Rows from block 5, named by matrix and row number. Each number is 128 + 32 x the weight over its row's rms, rounded and kept within 0 to 255. All counts start at 0. Numbers have three digits each. After the name is the row's rms in percent of the matrix's.
# c10: first pointwise conv (model.blocks.5.c1.0.weight, 384x384x1, standardized in use), inputs 0-191
c10.244 101:073116106178151119176165162094105152221190127085051126106099072057111079151193152119115135100185177108125154169105095156134109176073157070166126132137198130143143164105160091106169130156118104087164081147150162105148094106138120163087117158104105155079112134103202161086177091137124147098148165161151104108108084084107127161162167165157161192065122177124161110192122144106212153139119104179109131134094142128111095109134088134097182157093101069139147171094128147104134129108157068092105127179162175103104140107150193141138119107105134209166123139077148145093161110134142131133
c10.245 098:115119139145136153093071141138174034144022117160188093119106066143060134072144164136106116191109164128133111098119183121146127106121213203119116122126052135127188103157215099136218101180080136133106123129161115121147140100131145090149154116121174136096162165141171129099117141087088133100111130140135115132131115066165116101096122125174110139121112139162159173137095109174129169138161165144175127204086179155141073088182087182163123131111139099089094124123136169068093125101135151124117140092153189154113084116161135128127133121083121068050096131123170108153121165172182158118
c10.246 097:192160114086109140159129159128072189152175107147197107122129108138130174143162087175087142210145134146094105140116148157128130105132126111158173120130105141109110172094180089102127128186155110138111131141115146124083166120134079088131147082164103162124089100123200095129114113114094091145088130170072123157139134151192129102173094103117106106096136134076113135139135084127105148112107130123145068079112104164199166171129111093152080180183084111136182112083063184190156074148109112128092166101138110143125098128093124155107122124121163105169130085161052187104190135111103110109
c10.247 093:171126082071132152128168145093119105129135104097134147116123159181150134143103175112159111133166178139146133132107134169130153156069100120132117117187092178104099112118052112113144187075113060178111150097155077113141109138114083079143131107180075101146091092106157172180104137069126151121159066078127157145108145141099144169162156113084156168144132101072145185143128177147100118101128173097123191073125070157137132094101110167142158164111084081093096146112114093117102130137161080065071122160092172134081118174197087096129100159117113160191119152123152155133141112111105136126
c10.248 100:154149078161159171115048100114171114110159078113094119112140095058138117162137121147138136128138138179211146141174137141067088179163156107153163129144132149141104136157145177139122126148197170124078075119191088069144102137118130052106073129157110124070151180071139139099087068158154103154104124157121141106121110138149183159176114178112156119115078110163102097110119149126060065112154151097136183153119153146112150091134156146112121143173120143136155128094201130162125108148089170122094060136108082136084123112095143155130074120166130053190139109110178154128153158163106124185
c10.249 103:212111136135184110145108077110126085108163113074166081121073092161131057122151114130129143115147112109107114093193110150158123136183180101109065141126180124126189159151123137166144144114140165160111126155120153092151149118109172126115129133129148151110136054112130101156133154128121052099140134134124227123156091056149148149121093114112061143106189147082112089183110124138057160109118111074118097114097108186131156146078146159150126143091097158147135091172147038106153124110094136105095152118112162180128125071121095128072166132181105065137175141196132151142157140181115108175
c10.250 096:110094156133128135171137114104078149119234087140120097100215123148105112119179208144126100182113117140129126106155183142166146140119178163124077147128091139146090115121063098166164045105121103138119140115103099122112143181130147098114150166183132062122099099085128160164146143112151185089115119132133110078100179059129110159089138089168097090154151125100112153173135037173108157066096146154170122173137061157083095111140126075104165156141189124146143114121101149082149132094114077109160146143177126183082099115134142157147121125102116115164118098146158137149142133153076131096
c10.251 094:140087188080143138101111182081107056138079094121174155118151090090167094135059126151146080139158132125035131114226105086155094130150142121150090182114161142128140102131154098127117105100140167148049124120135124092131148131124150105132126127048110121147112147072124143109126071141096104157151113145138203154124075101152115121097125117144126206112185116161103127111151083147134089128182127107129154150034160112148135124142082165115172152107126116176132116091121151104128166119103099092142145150103088176173129120163161176137129159158117117118131157201162160102110150149205133131
c10.252 101:164114109146087063169114108148105102086166145144100101092168121121073124087149156106169130138139092110138121112138120164124102127086204153201104120088159126137150148088149120163084126142120179173155068138150126162153126136147134093152092123143142095108178113081140136106159152121147144121143164128158143138087116171142141081175136086100101153143165152114132120133073109089129125131160125074082103161160112230124092127143101120143094181101137099143101219121113067064118091147130088070195157127133165137087129091131162100148108160185126127188121078141140178103169102105171167116
c10.253 098:106163178098172136147123189154162149119214081148144127157116095123143182180121153090096118212103101123135093119156090101122107108136079077203083070066101110097094170168074079122154159142130132127109070145165121120101123150153112097109078149107082101116120115157143159157134116122145115104066128101098115177160068102173077155116150165183133152098114133145096036119143113118144167113114149108173096108125118117097089135126098123102101106113093177075189140143104138146125122093118109131171127115141113125103123138139093190093078221176106145150151113110119161143129137054094105122
c10.254 100:094174144138143071082148108116151134128129109137125139109121134114055144106088133092123147106130093153146160069106112113141125099177169174158070092157098134145162089119123159152192099107120090122139170181116149060122099094169141115166109128141145124144105154094128159179123178148120154138114132101111072120103162133164151131098167098109098085156116139087092148196106117133172147116170121202134142175120157137154204162117082159104144118127094143184086134077119108084181118116177165145132132126126178130132114115113081167097184131153067149140079133143072087122092130142146124190
c10.255 095:133200098126096155115159126118112155099105102166189101090149159073108182125137159092155125138161163121150130147133124147115109132121208216119179135141125178138174169119154072110156183094099112055112095095128090070185165149134088135108156174080112175176141105084139077148149133207097089149161120121149108123143122178111093139086159116162121156132137174162173130100071118111145143143117099131179134115158174150143112113085062159160103060108114176191088084096086127159090098092169146098161098166084150083182111089171083133107142095121167150186139105086144103106053173100161156117
c10.256 101:114127118142101114133141104214065131129109126156116127178109166098070135112127110117196143074112190111152167086106096094173142094115111114109136070122141128129106108168131118110130160128179238144110166155083137161099103087122097108096143149134145122116096143137169132171108125180089170075143188133132047149114156156118069162133120116136078150229133090127109137138176160157103138121129094112083114139162113180135138129124136184142076060147129107149071118143112091135159115112099106147100112145101149086140140100127138073127162129138142100096135110180128140094069146071113128115
c10.257 097:135103120111155148117141134132179109149149102079126082100128132048153119099120132175131124114144202065145159108156115111137094154112201171158169128047097161084088157084071151220115181119129128106158107071140111138109193112148098107106156114099086093108091102109156122157132174101114177105191114149083192194099108098181115111049138127146163089148112073113128144132113082092142100200210123113127143147146117112169127108120138092191085073144106113118085102191129176121135144141138115070129130102189120146166099127100132202101101126093107087157144110114050140110123130150180130147
c10.258 101:071079207132124113182118155131168125130159113098109144136102169115080141149125160203097106064149054119099116129133098130072150156137114083094143105101107120140144105134124194127093136114193184173055095111157128172139132138145238092087148137139047118050101182159132199093095133124100208106124164148109175155122131126163153105152134129162156096115147125091121127135160088158157119160138135132112137177143128096165135072192204159135112165057146155089148107130124147110146139093138117102149163098149125116142122139059176140189186153094174136091144133111119149088143091092080104155
c10.259 092:119107066118146131098155146123163130105082152124156089137114153107190137125116142173115093130159180124183120094140058149073108154103117140107110141164117147117155146107137170094124109101110109112113089101112161116124232139143126135116111094216094138120146111069095114116101182114129107092131107112126190197120149136084091148130138145098125149158129132094119146161153083132200127115152144026103165193132118142191121134142131147121089175106069130113089158127125112116087086118097135105124149134134135138134116088117127114102153162152063151172092083100107143110150125152152179130
c10.260 096:174138147123113141158086107158104183101109117093133094139118128080117084102123115134092138078141135115096115066139204139126105174127144135148104149076101086055126087145160153182160110147133076155110143196176139137143136163119185128123118099119146169152173158088167143140094149094153093120154152159113094135166099093121137074142144091145143115127093138080146111117159112103108115062163099090071136132140113146096113106167156217169179095059144113142112109135107175109137091144120134150162111123171144126189114120136114106110087099097171153125134161135159138144190170097119050140
c10.261 092:119158148163152141138108111141171104173160121152120155135134099103151140095179099102089159167041141093078153089096113134087149148159144118042079113066155115120102098142101147127081126115154176115118126108100142153109093141113122147138110100119104079102102114118160157137142128151140113123164116086162090177119108141163078192100119166164068162150133139176057150128153091118083191154151149152139105152187148104182155097158133112087110089137110121141151112170135099158119123168172129133122076162111100178141170094118076119077153133122176031125098105102157179123110179101141145163
c10.262 098:133129094104115092092127180125132155154126092139106045073116089074084169172116106077186091111115133146135181097105181132138091145109145114114142117122101116153146177105094171089104138175087140088093075120121089119123144099105133095084171160104113109151112121158090186129178050179164150134186153131157135175103200143118116124102081091172133064130135131085138126138098154175180137126189110109140119123208101096147118124133146155154104169123139183115125109103132091126130093186151111078118085156060122197156099170071154146089160151106105129100136103109154132159111100138066140132
c10.263 099:124146164082130142143127157111137179153178125123033118154083092160111142099155126116152133153071120205105126173178147137146122135129109095099138148110194162124141121145119133191061067093076159073120106135113122119123115118117143138139126114119087128113122100157121136122171153153095133146149105086154160158156110099159155183076146128163064105156118119155180093121135075106123077134168173096182147158133129134203122138151078080086100112123130153139127145105104151083090190138122111197113164180085179117099157144107142148126145108100182109150178116110126121147107167116116225147
c10.264 098:127131124091080169170086151097153177141087121134068108065154120108139180155220118132128120143127072130182121146135109130117089053118223110113138180123113087167185123076134120140087087115144124152166119130071080176123141142144114159079136118227135197180091066091135158140083135093154118138073184163135115085148131146109126128186105152107104160142112105151073152083189128089148061115138141088120185134151160177138121121154138057166103123086118110192139104069119021077142092107115079137094118067123145161121119082128143085095115097157129117123138112183182149117145094092140118121
c10.265 099:096140083134158130096092150110088194137136160123145082138106186114126115163091211125086143200146068135127045149105090161067118141091164086166155111122122157132153174125092146142175110067175095104140100145140154117192191144138195123153154168149115146111191059109136149055157181130118155111113097148170140105132083189171125138114146106124111162112119163060088078106135155160154120151062188137105100197114183144095083159144119095109096170150086090139154165157137106137127125188095151175176149079139114122162129061142148105103126079153136157074117112080107145093164143139140130111
c10.266 096:077171114204148199108129096132138115087138156085116185083147073096043128157077097120170128174059144141082083088171118098138140114139141180122144168102089138129118095089142101128120206112091130139133163098133154144119144175158126116143044166101131115184110114107151121091108077107072106092083100079141154150112103192112090149092102109011117151107082110077137200166121162102137157122053131176154156153103079161104191092133113135097147108080183149160232100110109147086103109091128130164143155114127127171143125056122102129161190098153135118085148189145161109125112105091138115103
c10.267 095:160098148136139128067139130085063158100085146131114143136161106103077082147136134139146126132104097130088117129108078081082153151104163117126059151143090119076155092126155124133124124137101140101151143113143108074138166095146172100112163151197131098124137137089153148164108105141108152162137116061118067193159122135195065151134166143142097101136072135140112119079225185134167104105144133092158104076138125106179166080151148076134092129164144146138108100105143139092129156134114210180137173148191101148155174125099171137137121096149139152137083069107096125171142173143147095087
c10.268 103:096153186124111151171073140162176184100107118114107178135153117144133110125117141112122142096136053140100186084163122126126093105120095118114149172109155120143135127159137140107103113138155145140172107091144157196154075203168110080091148123106088140119102066126182110162098104155147145103153117084143161124159107173087089150138105113156064169103124128080167101120132042113116134116154142153140092112135150114143213084137097158182094111140112155147151097162151025148135134148127111113123137125151065136080125100125117170120174126132136132163131104145163102113135128087140089121
c10.269 099:112172051137178150146132130085100104116127076162153179120137101119210101176131138129110113143136130125088163134124097076131137220115107165094066122147147120063165118106099125109100063170147137078137137121111058138174126160137129083108082108115092083168085146102233128108130092115124169109125149138104057136101130159146086140138111139131122134080107153124125163100130154073172128135142217176210094168086123062157126184184094109146126144118114114131103156140082059142090146159114149191155115146104120110086119141126139163076109099132088078148101096116137149078080114074096168149
c10.270 098:106108161175236077137105098114142141118107138107104116111148125150161118104121129068139187115126139162158116073119100098114084184150140091193071140104103097139131141116160069138141088132143115167160124167089127144089103137189106127160146113140128115163136122132087194123147159149152133140199149097129102125105130110120148081103088185118133155189106104104114129110101060159179150118129136144170126126139100080100145159134111187096135132114084119198124202108166046086101109129149132110169129131102209149109163096103085086127112144148117116123080182155167116120116132093084097127
c10.271 101:104143128118109084153083122099186165097111112124154085114151139146083069119109082098168128139119100176139103097121169155137089117129142123129127091193114169170169202108104099120108121115105093193101085108103168130177139148121146161088089128097196155179112117096152084095105109127141138170106123147007171126137109107087093144159154097188112119091127134126157130066097127134122096120102098175065137151142113113082158151091115178147157127161100138164150117112119095124122144160116150128123111073193194135137181101077097142102114077149089145085129152088135106177092184120077137142
c10.272 096:112195116138129138092154069120122104152123132151138109114111126182151171084072113154125129139075101167121072095166119113128117135157141141153115152111154141125177179126076124133121143158119127135132076143086139124083162071107109078156122087127155093106154138185157160107112176119111102115156170170108142095136134145151103155091115156108081104115143086134113113112193094129150114139195127107153126121076133100105110185082120207102226153153138117129134157165097136093098091083111138132085117119122156167097164130166185127109185119094171128206115146102109124141128072055208140173
c10.273 102:126110121145107124160119147136113078126131167119117151156088132108149216130132101135077147108133034137195153134107149133081095148131105064197135169143213096133104109138148101142091114154135130162182116141118158100141155105173130143167126122173154090141127138184160095126087085089191161137171144152106130155170117166168136116111156131174153127117120110114153106093098100085127142123164149162131116119087048173082138126111154157170103160161164182158122136193149130149117117165116098143108152095121159111145186102104100134131102088163178088109151185161099106125127105121063110131
c10.274 094:120129103071117190061092158187122161059131141116159128155129158097164163120090057040111207066139106127084110124141091176165165126164147171074120083109151113150101110103197138131114082104177096126139167090116114155121071129174143087139072060138138145132122166095138114118107105072147073162135125130141117111137198152147124069150132105165096133075150113063089137153115084197158101174139100157151133136133147086129063180136078177206139139101147077101103118108134202147121163104187119156146146125062089111136164153158176128141082133076107115130119100161152110176109142155180153132
c10.275 095:122102118130124125106173159107138108127098127134129073129099147112150112137162123111146140079150138087162149099103167173103094127102113094092131101117170161143122085160100120151140091084108075106104206107098125157164179104129203102150133117135148154130102089123124099178161153148117166173164106148129045104044128191167135193150108095124181057153119123174168157149105167063116156115103156130147177123157140143173110100099142201149131124119151208118111150129157083196154232147179111124143084132140142071110105109125138143130097103096121140112105101168107123128197105163181118137
c10.276 089:200142103128160152104142091113184159113099137116146127148136133131202120157053160134174133148152098077121107172148162154120127061121076133167121110142148145137195133133130149115139158122074082141087125128101095156174150096122123097127114135127198203125092173083121117126082106128137130149094162130062101108130134078078067142106198107144146181159087129119118147118214143152138163114139118145131154119083119126143079168105150102121073096129113060136114195158087139136115124088121097128162140125105153154158077131185124135150117136150074116145150108099123101165137157102082081088
c10.277 101:100090079170063160099115126145131112077143137148116098121133126060078118133076099129185189169153073121129132127116097120083162195158053137071129141140126102121147110115132085118062110087103142137101106126110126126155104128131137167159127160125110105100101116121123175072125135086082147100148152097153121172121064204092161135124137129123108148126151174122122201122079100162101110145150078079129153156144161134188169175137120081146117131068129111152088178068056129145113138125126132129113168115164149153169139073192110121094128125077115075063155072083102155146171113161177190085
c10.278 094:161119113124181155088115118205127124111101155141110127140141103108119147185145158107111154194075123127091116173134159085125109107169126142132143124115115156104133098089098092160082135209123124179143060055134177079133131185130154114067149086134129148104128134075138129156157093126106141141121121137127202113106094123101160131193177083155091087125095132151105087181082126168127172146082157090129195079141126141125097187122090103155091107151078100085159154128131144183148155095165194169104182121152087116075189142106091131100102140141126117174146116122180130149143126133162102188
c10.279 096:106173157156104174150085128098123151119151167131149109172160159176154124158124093171169099103085062119089096133113143113131140141099140114059172164078100111065082111147085204136083153113183117123126059169103080170117121140175103151127093144157191109095133134125101122139137187135117036119105120170099175131131087077144149186139116077160116175123143168134089145121109145132098102093169108124156141116126123100151159167185134112165107126112130168126119109172106101096089104149126153105162123107199114140136149119124132102116176147111131108120160153143119117134162133097100091139
c10.280 107:101123105108129118175166134154154147092053093168164098163110100140137109106134126094205153110112113149174113185182150141062105073119118125184131142110151082145143127129094104107144122098085185061147102125183121116145128091140126055086148133104141169148074148123132171098153141111151111152142059124151122106119153105213096149133082177129094132097165128129162075122114115138177125159154123096080117118103138117110064130099101164109144118121118139081110115126162076078089090097115107116127118166108067205147129132163118137163126101184083155083125163049148176130050126087114150179
c10.281 107:165098128134145157122118101129122129150161142144188110120110100097087143136175170147103145074092134164112081112139126062145185104126144200101103101110135153128133141069165173126180147135136120128079065122123119154070121089080148134050089080056107123141149090122070112135129169140147140171114119119078161133137097143133124123171119101127101109158153156095133089146173057088136120182184115138179108134110111141134167121131150153125133154068138100148145150229133111119157167115125183124059152119127128122128094152124105181124098068188145174135191117194162157171073145110115119226
c10.282 096:108127051084176150159136150148117156168078081137128103152144151118099090111148127215100154140174069118137104090168106095164089157091122166139189141111132084161119182166148137113124140159115129154139128097096100107144180109146078118141064186184073157169112181120160139144175162132100093128157156116089051132142111109208156127114106082191114120135123116127131115111129133153154104168118130138078067164099120176146159135159204162123080121144092143073154177134159125141152112084124108131136128156109109128200060074113189088121135140121132138158135121078142168129139094050112132107
c10.283 106:148138178135119126142081119116106105169108184123138091098170135155099162091151107156157143100210113136101078163077195148142159134125150142146133049157127149155169107141121182142102081176144102177117117151109163129171113154082093114073101165126156104089081137126087128137110162127102180140151169159163109157121108091073127133150076120121142169148129102191121213132125166089105150109149096110186113119128108092131072135162161074182156119081161090160156115089086145145118103121127114118156125128103147127096146114107171116139150098169072149142162099073141054146119160086162098147
c10.284 099:146111134098106095112117145097113127153082133085139152096122064126072161120189154120110126141102128118158108057093144130075122122103153115135156114138103114131102154114120184224157115158139167087133102162125114071111089122073135144155116111085133133077116086173116147081160114181151096162092114095155141112108079106133087182116123113130115158148125119105138111162154147144179090113191183152137094218168158107139130154153146108194139114098072132202157122113155211110180118120132160179157143102139142079069117107127124038125153096147075105121101115081103103099120105124095147155
c10.285 097:112113102154179073094125119134133118150161119105041052107190086105132152127160138166147146109117150143133151096091103142060157080086169152166112078157129091145091093170119081151097151115145152156142143078166124061106154144133146121119139160152108104144107068142109099181074161116148157118165153129104103170102129064186129180157130132168097116101198116178158115129137121175152113185097181158076096074039100093119152106117143149103078132135134081141157038119131123146090145114151093115131173138100154105132122185130187131109136141185110143174156137119135101107183125185112089133
c10.286 105:170142079094148130102134107071109071135142134124195102146097052127172183108128151121172140162117080143128146152145110179145137128121117130133158137122139165121065076122146115139157149182129164125111102142120031060126149098130130116120119101174120097096141159172111139102108115146148096126113113148105137162081129160086118092127070136127194110156127183155098112184171143119089096077130163118081143123161167128176187075140136079089115149136101140056090155117172178120154137158123116107118073100127169126128119138115159070152148132161184149113124158171150118151131135136049096190
c10.287 099:136085145110138145116127106109126111161160126163165146174154135132120137113098143173171128102137249098092140109174135127120110091119095113138141130119129050086092114213140113074116119205131138137167128104137113073094128096121122119070089113123097139119124142128103152095130159120113134095182166128067124152117059086122085119185115130127187161109171077096187122115115091174117157111161128147158096101094172116096170070124173161151117136101131155125159108135157136148152151132136144114114126130147123130128151177103116095145123094181117098113141141091102089140056140122164158130
c10.288 095:141182098180155097082070168176072195098126163156110152121120090147080136084133106099149146160173138172114177124117156090098126114142095135119106162124036150127171096115147119118112133106124151203097159117133146139084167171121110109115072133155133101096136111107189100110095138141051106111061143137165154129131078105114116112117172088121144122089150128139158143117109042138099158104100162126182140055183136110145124185114104152156106136166183168142153144134115123167142138109126125124177124139109091082140098138121161055124155134116171080075119113202109120142162125129131117075
c10.289 101:084162110120065151174114127111087131135230113154127099171146173117127150105114118141121136162140100169057099150162165118107133119187143087137111174068118132141172120126112130149073152085080134100097150163065103107168131129120087135115176147119137096128108136185103093132105142173173101171074111113147121084115134165160136088119144117145098195111125073095066049146141173066065148122104109133039139141159178146137118147132138052102108098093143143100170138101067106210130148105116067095129154105075172161096156075121161139092166122137176133071168095152152095114110044115178127150
c10.290 106:133182156125128091133162112114119128123115190157148160125078130119116165151151150136141134129107142168120113104124134140047087128136192161157103090191205150112092152080134113134110170181120095211104112119150082162113127126143124101139107170100149143144094159129119137195126152120126124133163110083212142205164142161084153178104146138203192065116107192121160138117099111118131160125092145152131129123115132126169143082121106124124125139128167103105057188097111177163187149176143118115103150184129124134183144144143116134107196116097074134171129152130147062151043133131125104110
c10.291 092:162154119135079053061067084041127177088127165120183133113141104137118109148139157147151135103104091172147117113127122157153058140112149145152196119085083211109143101122143097137165165143203125131115111122069141144173136179138045092166101213135098179149174104143170154150104135154151146206172147083098135164106151134127100134082101070114157170197156061122150118109122125108125139178136179111151174171132159171117178120076067099188124117114135133121068143107157199072155135083132141203160123155114083099094079139090115128089179127144132156122166126171100138134142085151153137153
c10.292 101:113108098101139116102154161102114086111105165082137111107156081137147129128106078118097119119098097145124200135155104141117117142153097148129110096141086139186124093188092123166133120127136158167141139039095088081125092181131179140105082070248132148145119159162143190146159124162153125159100095129131144101110093074119142138164120193147170134173143139106123143175145077095110120125125113104135168143091090171104122126101172131117108150128090078164151160146152171159106142128109133139086149168151100080097112159193129083199120136121105132118099072136156105122122130164093068074
c10.293 098:174204121143198155122117113117142150160208173083132097181140113114127107150114127124107161133135123172138116138126192113214097085132188167081135158199112158095087195109112110122100147046089128100117103180152116070139131196137096095146100137134142119125153159129130124072134157109083148161171186105114146111126145041074094171195116161197159129136100089112133091096128191150089122118098096163103149092121122173126128107123135110146157084139110106087157144170149140204136100154134076104180138075107087168120148165151183134155090100188082098112134115109167123142088084225151207092
c10.294 092:151119123159102148138123119137161154124137182115129082133166096166171166101139189096153130093144099153106104129127146107117079091132102145154120171106115163173117167155148218132123153134096126082124118098098124159101075105124117112110129153119152122142138086165109096104070166089099058167138120151072171110140135090117192180159130130086106131113137127132113163137133055074131164194149164143145141127160125096141156108086121131170149116135112103062124068172134155108153152110119096107149082076095140125110150188101179094178173134129140078196102173175178116131147133098092149139
c10.295 096:063220104107097090192131149105085174108141172078135178103143132101076143142154064156134174174189130136141164056134119078149160113092111150145115158131065137065109148138142126143121115159185122100099122096125127155144126144159121079099135168124176130136169101182105147141148068177107162117097104139178135136140185151164145069175196103168102085085141193092088135172106112191128119094066150138103082089057138161121168179134117077100166146148126139152126154132130127158150148137151104167101140153087082093147113167123066124134095110097133120155138124192131154068145105136116111135
c10.296 099:133127134167136170092109154095063213100124175089127085144084138180139139118103132121112156098079135189191138155114093150108070153139157142141105146099101111226118167119147054109080132129144119157118151095146129110178127095127123032143103116066068157171109129142074114116183085171129159123107109117051164201133112127149156080107167083145094120195185135054162155135130092139129138173075142124129125110114162120107135113109124159212108124165171137107164127134120165114133095120070116118120107132091104204144128135099094194144180161100138075102052165109181094081056101140175158111
c10.297 089:095153126089159109107109134137172116160085081119061136124181158133151142138113085083174130163172123195134087136093115103100117127143146150090144138168086138105138171083139138133137141115152124159131150109115123125140098129199161095089155154127173106151108125167073175133215113136145138165136140120140126140161112122120126097136138115232126132167061147126130125114069180162097089156121078124180179093124136152117112101148194143111105143106146104068125110100160102130130169110092124096118086137057122144115101107114163137101076136144107061129158086148109103157136116191175141111
c10.298 102:061145120152164127095168077081121128125130138108101186123169129073073148080157153093090085120122104125149143148155137129124101158115148097156145164107124146177129147102104089102178108139161120116104128106066147158132137121146094109122113177100158075104124203054121066128165134165117141208112122153108120069143132092139138141136146098182082110152077077137094078093133110116155131127189125152134093094075075140136098130140082134156138093108132083145106130107133144100154104100084161085076134114165180121160109151143157153178108091120092155188172154138145120136070143157083113148
c10.299 101:116150121162082102104141101126083139081121157126147122119154076091083083093145143200147153130151107163116093117100076112202130106103079123143144214079103154134143115153158121205080111130114158207078064089142122180138142182161115106140112187135079071121166081160190124136172176114152092191129181100167105129083149109168139132102139114110141151165146153115137127115062130127118098127126203136155170159135101171114148120094137108055110093186138138160118180139094168127127174119186157153137165139157142118088086165092099134123132098177165091158189118125134153120136122142107151112
c10.300 100:133133122130078161106148179090168156092190104167158130100111080110152119142164155132090133110117109111169071150150162110134060121152219096067102163159126167092098166143097122114107102182102191105129067154124141117161095104097125102113097105155141142147123086144122104153131121142164137158104100084111112124093113156117133158150126073079121180149145106125150134141148142115086152119082150112161121145095113100127125094177157181123116146079175103126123167130146090112099137172130118122141112158140153115099189116141123149124069161175113136179105139102138066156130103153161132166
c10.301 098:164170137084149102137093105121087094086153106086087152164151148094073169101084111114190131120129124140105183107117072057148085189141126149182082133073135129197099157153139121133110156139148155104101086144106114136074147182154040124121067132148115150096118121110185140108181195075107095103091140131123074139192192131122081149140101136117133096169163070149134128097101126153195151111148190140164131172155118194082103069120184126152081145113135177106152072100142134069134153136080202166146111097122133122167096061079131134092176167170102109137128160186128135120073107159085186117
c10.302 097:153130100150191140148100136122143145122102150083172118173174111037165114160166056119123171096157076137142150145110141119103151149076135173065145097072159106089128161125107135118074108149140107077175169147058136150089089146117142184138148147101155137082091131098126123130128182135094176158094123154092160095114113126082112107111152189137163109190128090130072109111117140130164123119077164129127102134111097143120130124121109112174154102135074133191159064065148061132128173068116151102124121121140141102151108072194089115180114155100160162147169120089122115157105132143155160194
c10.303 100:103177094098155123050148117096098096158064144090189139221126136119176143123070126135203106089176103155198104175114168142130131166083105108168086159089113156127156118125153133155114162059125117127162116133114133168194162090147135094077185156154139177121080127165102147158121051132140130094171107142149146117162149149096144132135123124124129104133164118079156158104178135097146175077104172087125104157110143188185131154120137132131112096183167114105090127094117120191100122171118084092142135158180130187103094103159194102081126095092162173122122172112135167130087150112136138166
c10.304 102:165144137126120119133079110130140135089083136142122088134167103109187114139119155089181134096203122120075126090084121117092154190107123119079125183123164088131084116145130186134191155128102109151144077154151098056123124148171090158127169099159158187165120132136123114123108149079098114117195110123200142133087138101164165175122081110035117119118142161147088107144136131139157087155144118087157136112110088112140139142131056103137139152147098190078137100116139118079103105182164137105136120097108134115120119101190183163131096163167093079169121118121152101137138096140147136063
c10.305 100:098137155113118157133125148149160163094159129110146143204091109103127203116141173101130174112133112195104207102098108159130134154079119154101178075143122144131113149152148158167098103099170111123122061112121085098151160156127134125184112185156126089101168095150124137121140085192128150156084141132129074129082132131104136088093141123168122086160148104150101107114135167131089108171126102141138186141214104138132056138097085111119207087170155079149108106153087214126115103122115150128139117129105113084137159133097059168155130108057111134123173173186168095168085125215152110128
c10.306 100:151128098132148124133116116106131142158127117111158130190150136162160078182106197127147127132111159073087141158144100148182037164136165079068106106100135102125170104124179175186130116077129129124097159116188146128100154118128180163109135129089122104127135086173163119087131146177137128138166077150226126089121109203108137104109112083164085153134111185129137111126135110157130138111174098099116143114190066132182138155146110128136167117110145188136153117128161142090160133104186086150140112164127148134179128115072160104146135132100103195131142173188141120126143129103133068122
c10.307 099:184117102146160136162167089149196104100106090075091097088092105124149106133091092106121119096163157131099091171154138128135112155097127136127119164190163138131118118095163182127174187114145086118069133148071134089154125097154127167078173085103083171109140170139078075146213115100135193098151117135132127084110127191096131132149170108199126093110189108112117094152114174155112152117139142201182110175055076153109142134136117168142182104114087173165127123142177123112168124152120168095131082146155133203111151158165060230138106198182095125126132165078175098126115122135180124122
c10.308 093:123200127103142129108100134104148099099161087156168159125126095094071160146133172094130135098138155169136075096169138161143120145159105143126092090163117146094064143138143104161152171076133100156109158125108144099140134186138082083092150104157173144153144184133089098137171120167142135140081117126180109202077109190094103070133141119174127107157108134121118111086136161152110122189147143194164201162132132153145057111130140131107174193206096110211110148151117147152124168137148164122210084094085097092145108065101139113134164107126066154153149113146120083128093198141090117081
c10.309 092:114169206167100091128137151123112108124182118148102107154147131056129117159132129147178117141097145111119183149168134154164072123137095078099173106139062125116143052158129098194140123095171133057124078171095123149145163082091113142062099188141121132125134163159142156123026137144114119146128189079099126160176082126183122108161099177056120142144161094121192127034106143121117116147176184161108084141124167182136130164091044144118165155109179139079152071096116232122071145124114130166132172143121139143111091138071146080099072156173160114185157172146156163125163088129131103146
c10.310 097:187121108145170155108201155081119092081136138125177134075106088175110173122161122118169113138144161140170141147039094065167111119175106168155124106110115101143169115147187132122215107081076079124139130021135094170099113120220114126098083118128179092179047110095120118151109124156106163156171074144088139111162185133055109189104091174145158114145137168098099147155104144176130182088196116158131094114156108228124103131146143117132177209174135129097100120128134093105137131179105123147130126115137133146092080114159069109127112133081094116111121136069146141121130124097097152188
c10.311 100:167132112153155088144120092112089161188189160064163148118191105155104102099195164113104114082125101100200140119109138113067122158165119147128156113151085110165169124147128105127074175079160188111108089080117130091173077196095115110077054096170163119104084150078194171092149169149124171098129150133127115144152162086083104194151120105111142163190120127162076078149202140150146093138154169098115092123105120110129087117151152133193101124141083153143184184145145194115075111218125146135152138139156083052138100090181164117159134151164154136120077182087136099119146064157150117173
c10.312 104:104136142134158114168214192107099120116140120119114132188110077117093127150074106149140116176116098085057135161137113105150165153068102134138112159106145132167138198147189033091134151107141142164124100167143136118112191108099114115209146151178056116163109147164130124118235099183108081180117125092157105085135114126194177128071111103154179146137163076145117099141138094148104143135065136104132127116130156117085179137072154181065141140123127169094161090048108099135140066158168134104143125139130099182170116119107155099076116172097187099142158095122079108129162133151084122180
c10.313 101:170166183160132092174154135134108131128129161157151104104119147091130106104186089124110116079142097146148117089144072170058124116160110154225174141107079138111157109140070139109144106184107090178127144113129120116137131132137087100180193079106111141111097172130133132098087102132103210086115104147044121157164153155132139105112066183089181175158115130098143146126123055148148118107189198110109155089145183159103196122101118164085118123146119190132120103150169130103101101154174110174121084111149125124160162167120183140158103053137187098125119156119085100096117097130174083173
c10.314 104:121156111162146113178103135092142131179071163081148113128115123097140133094160134080180097120154149140128140090134067171130141143046177112081126124129173159155168120122121175131133131108149129086099132067108143104116098144118074113136089152161170182156146139121137161148131072098174121106136115138111127137139112207072131166141190138128079108150138135107128101146115144100128123178161120125171112086090137110114144115115116136136146113121109098190094156128133098184116160159158156098097096158114131082071102156120106099149093084109132171106127144177163107129156084079131117100
c10.315 097:160078069133153124094102154146118111150114121066118157139149136137101155144144103060181107180195189140145152178182131125125112149181141129122142098118180103181089189148150128176069112084189122144122124139156121150126131100133104171129122187185149086153116106183102094081121142156179130126134101092056109107173168126048142150188079045113136107130138115106126126150108163228141136079125130107127138124132111107111142088144096149118129103102137129118186074104164169133105116090101125093051129159124107152126155073126150176173158104130165181108112171092106142165157116232084126182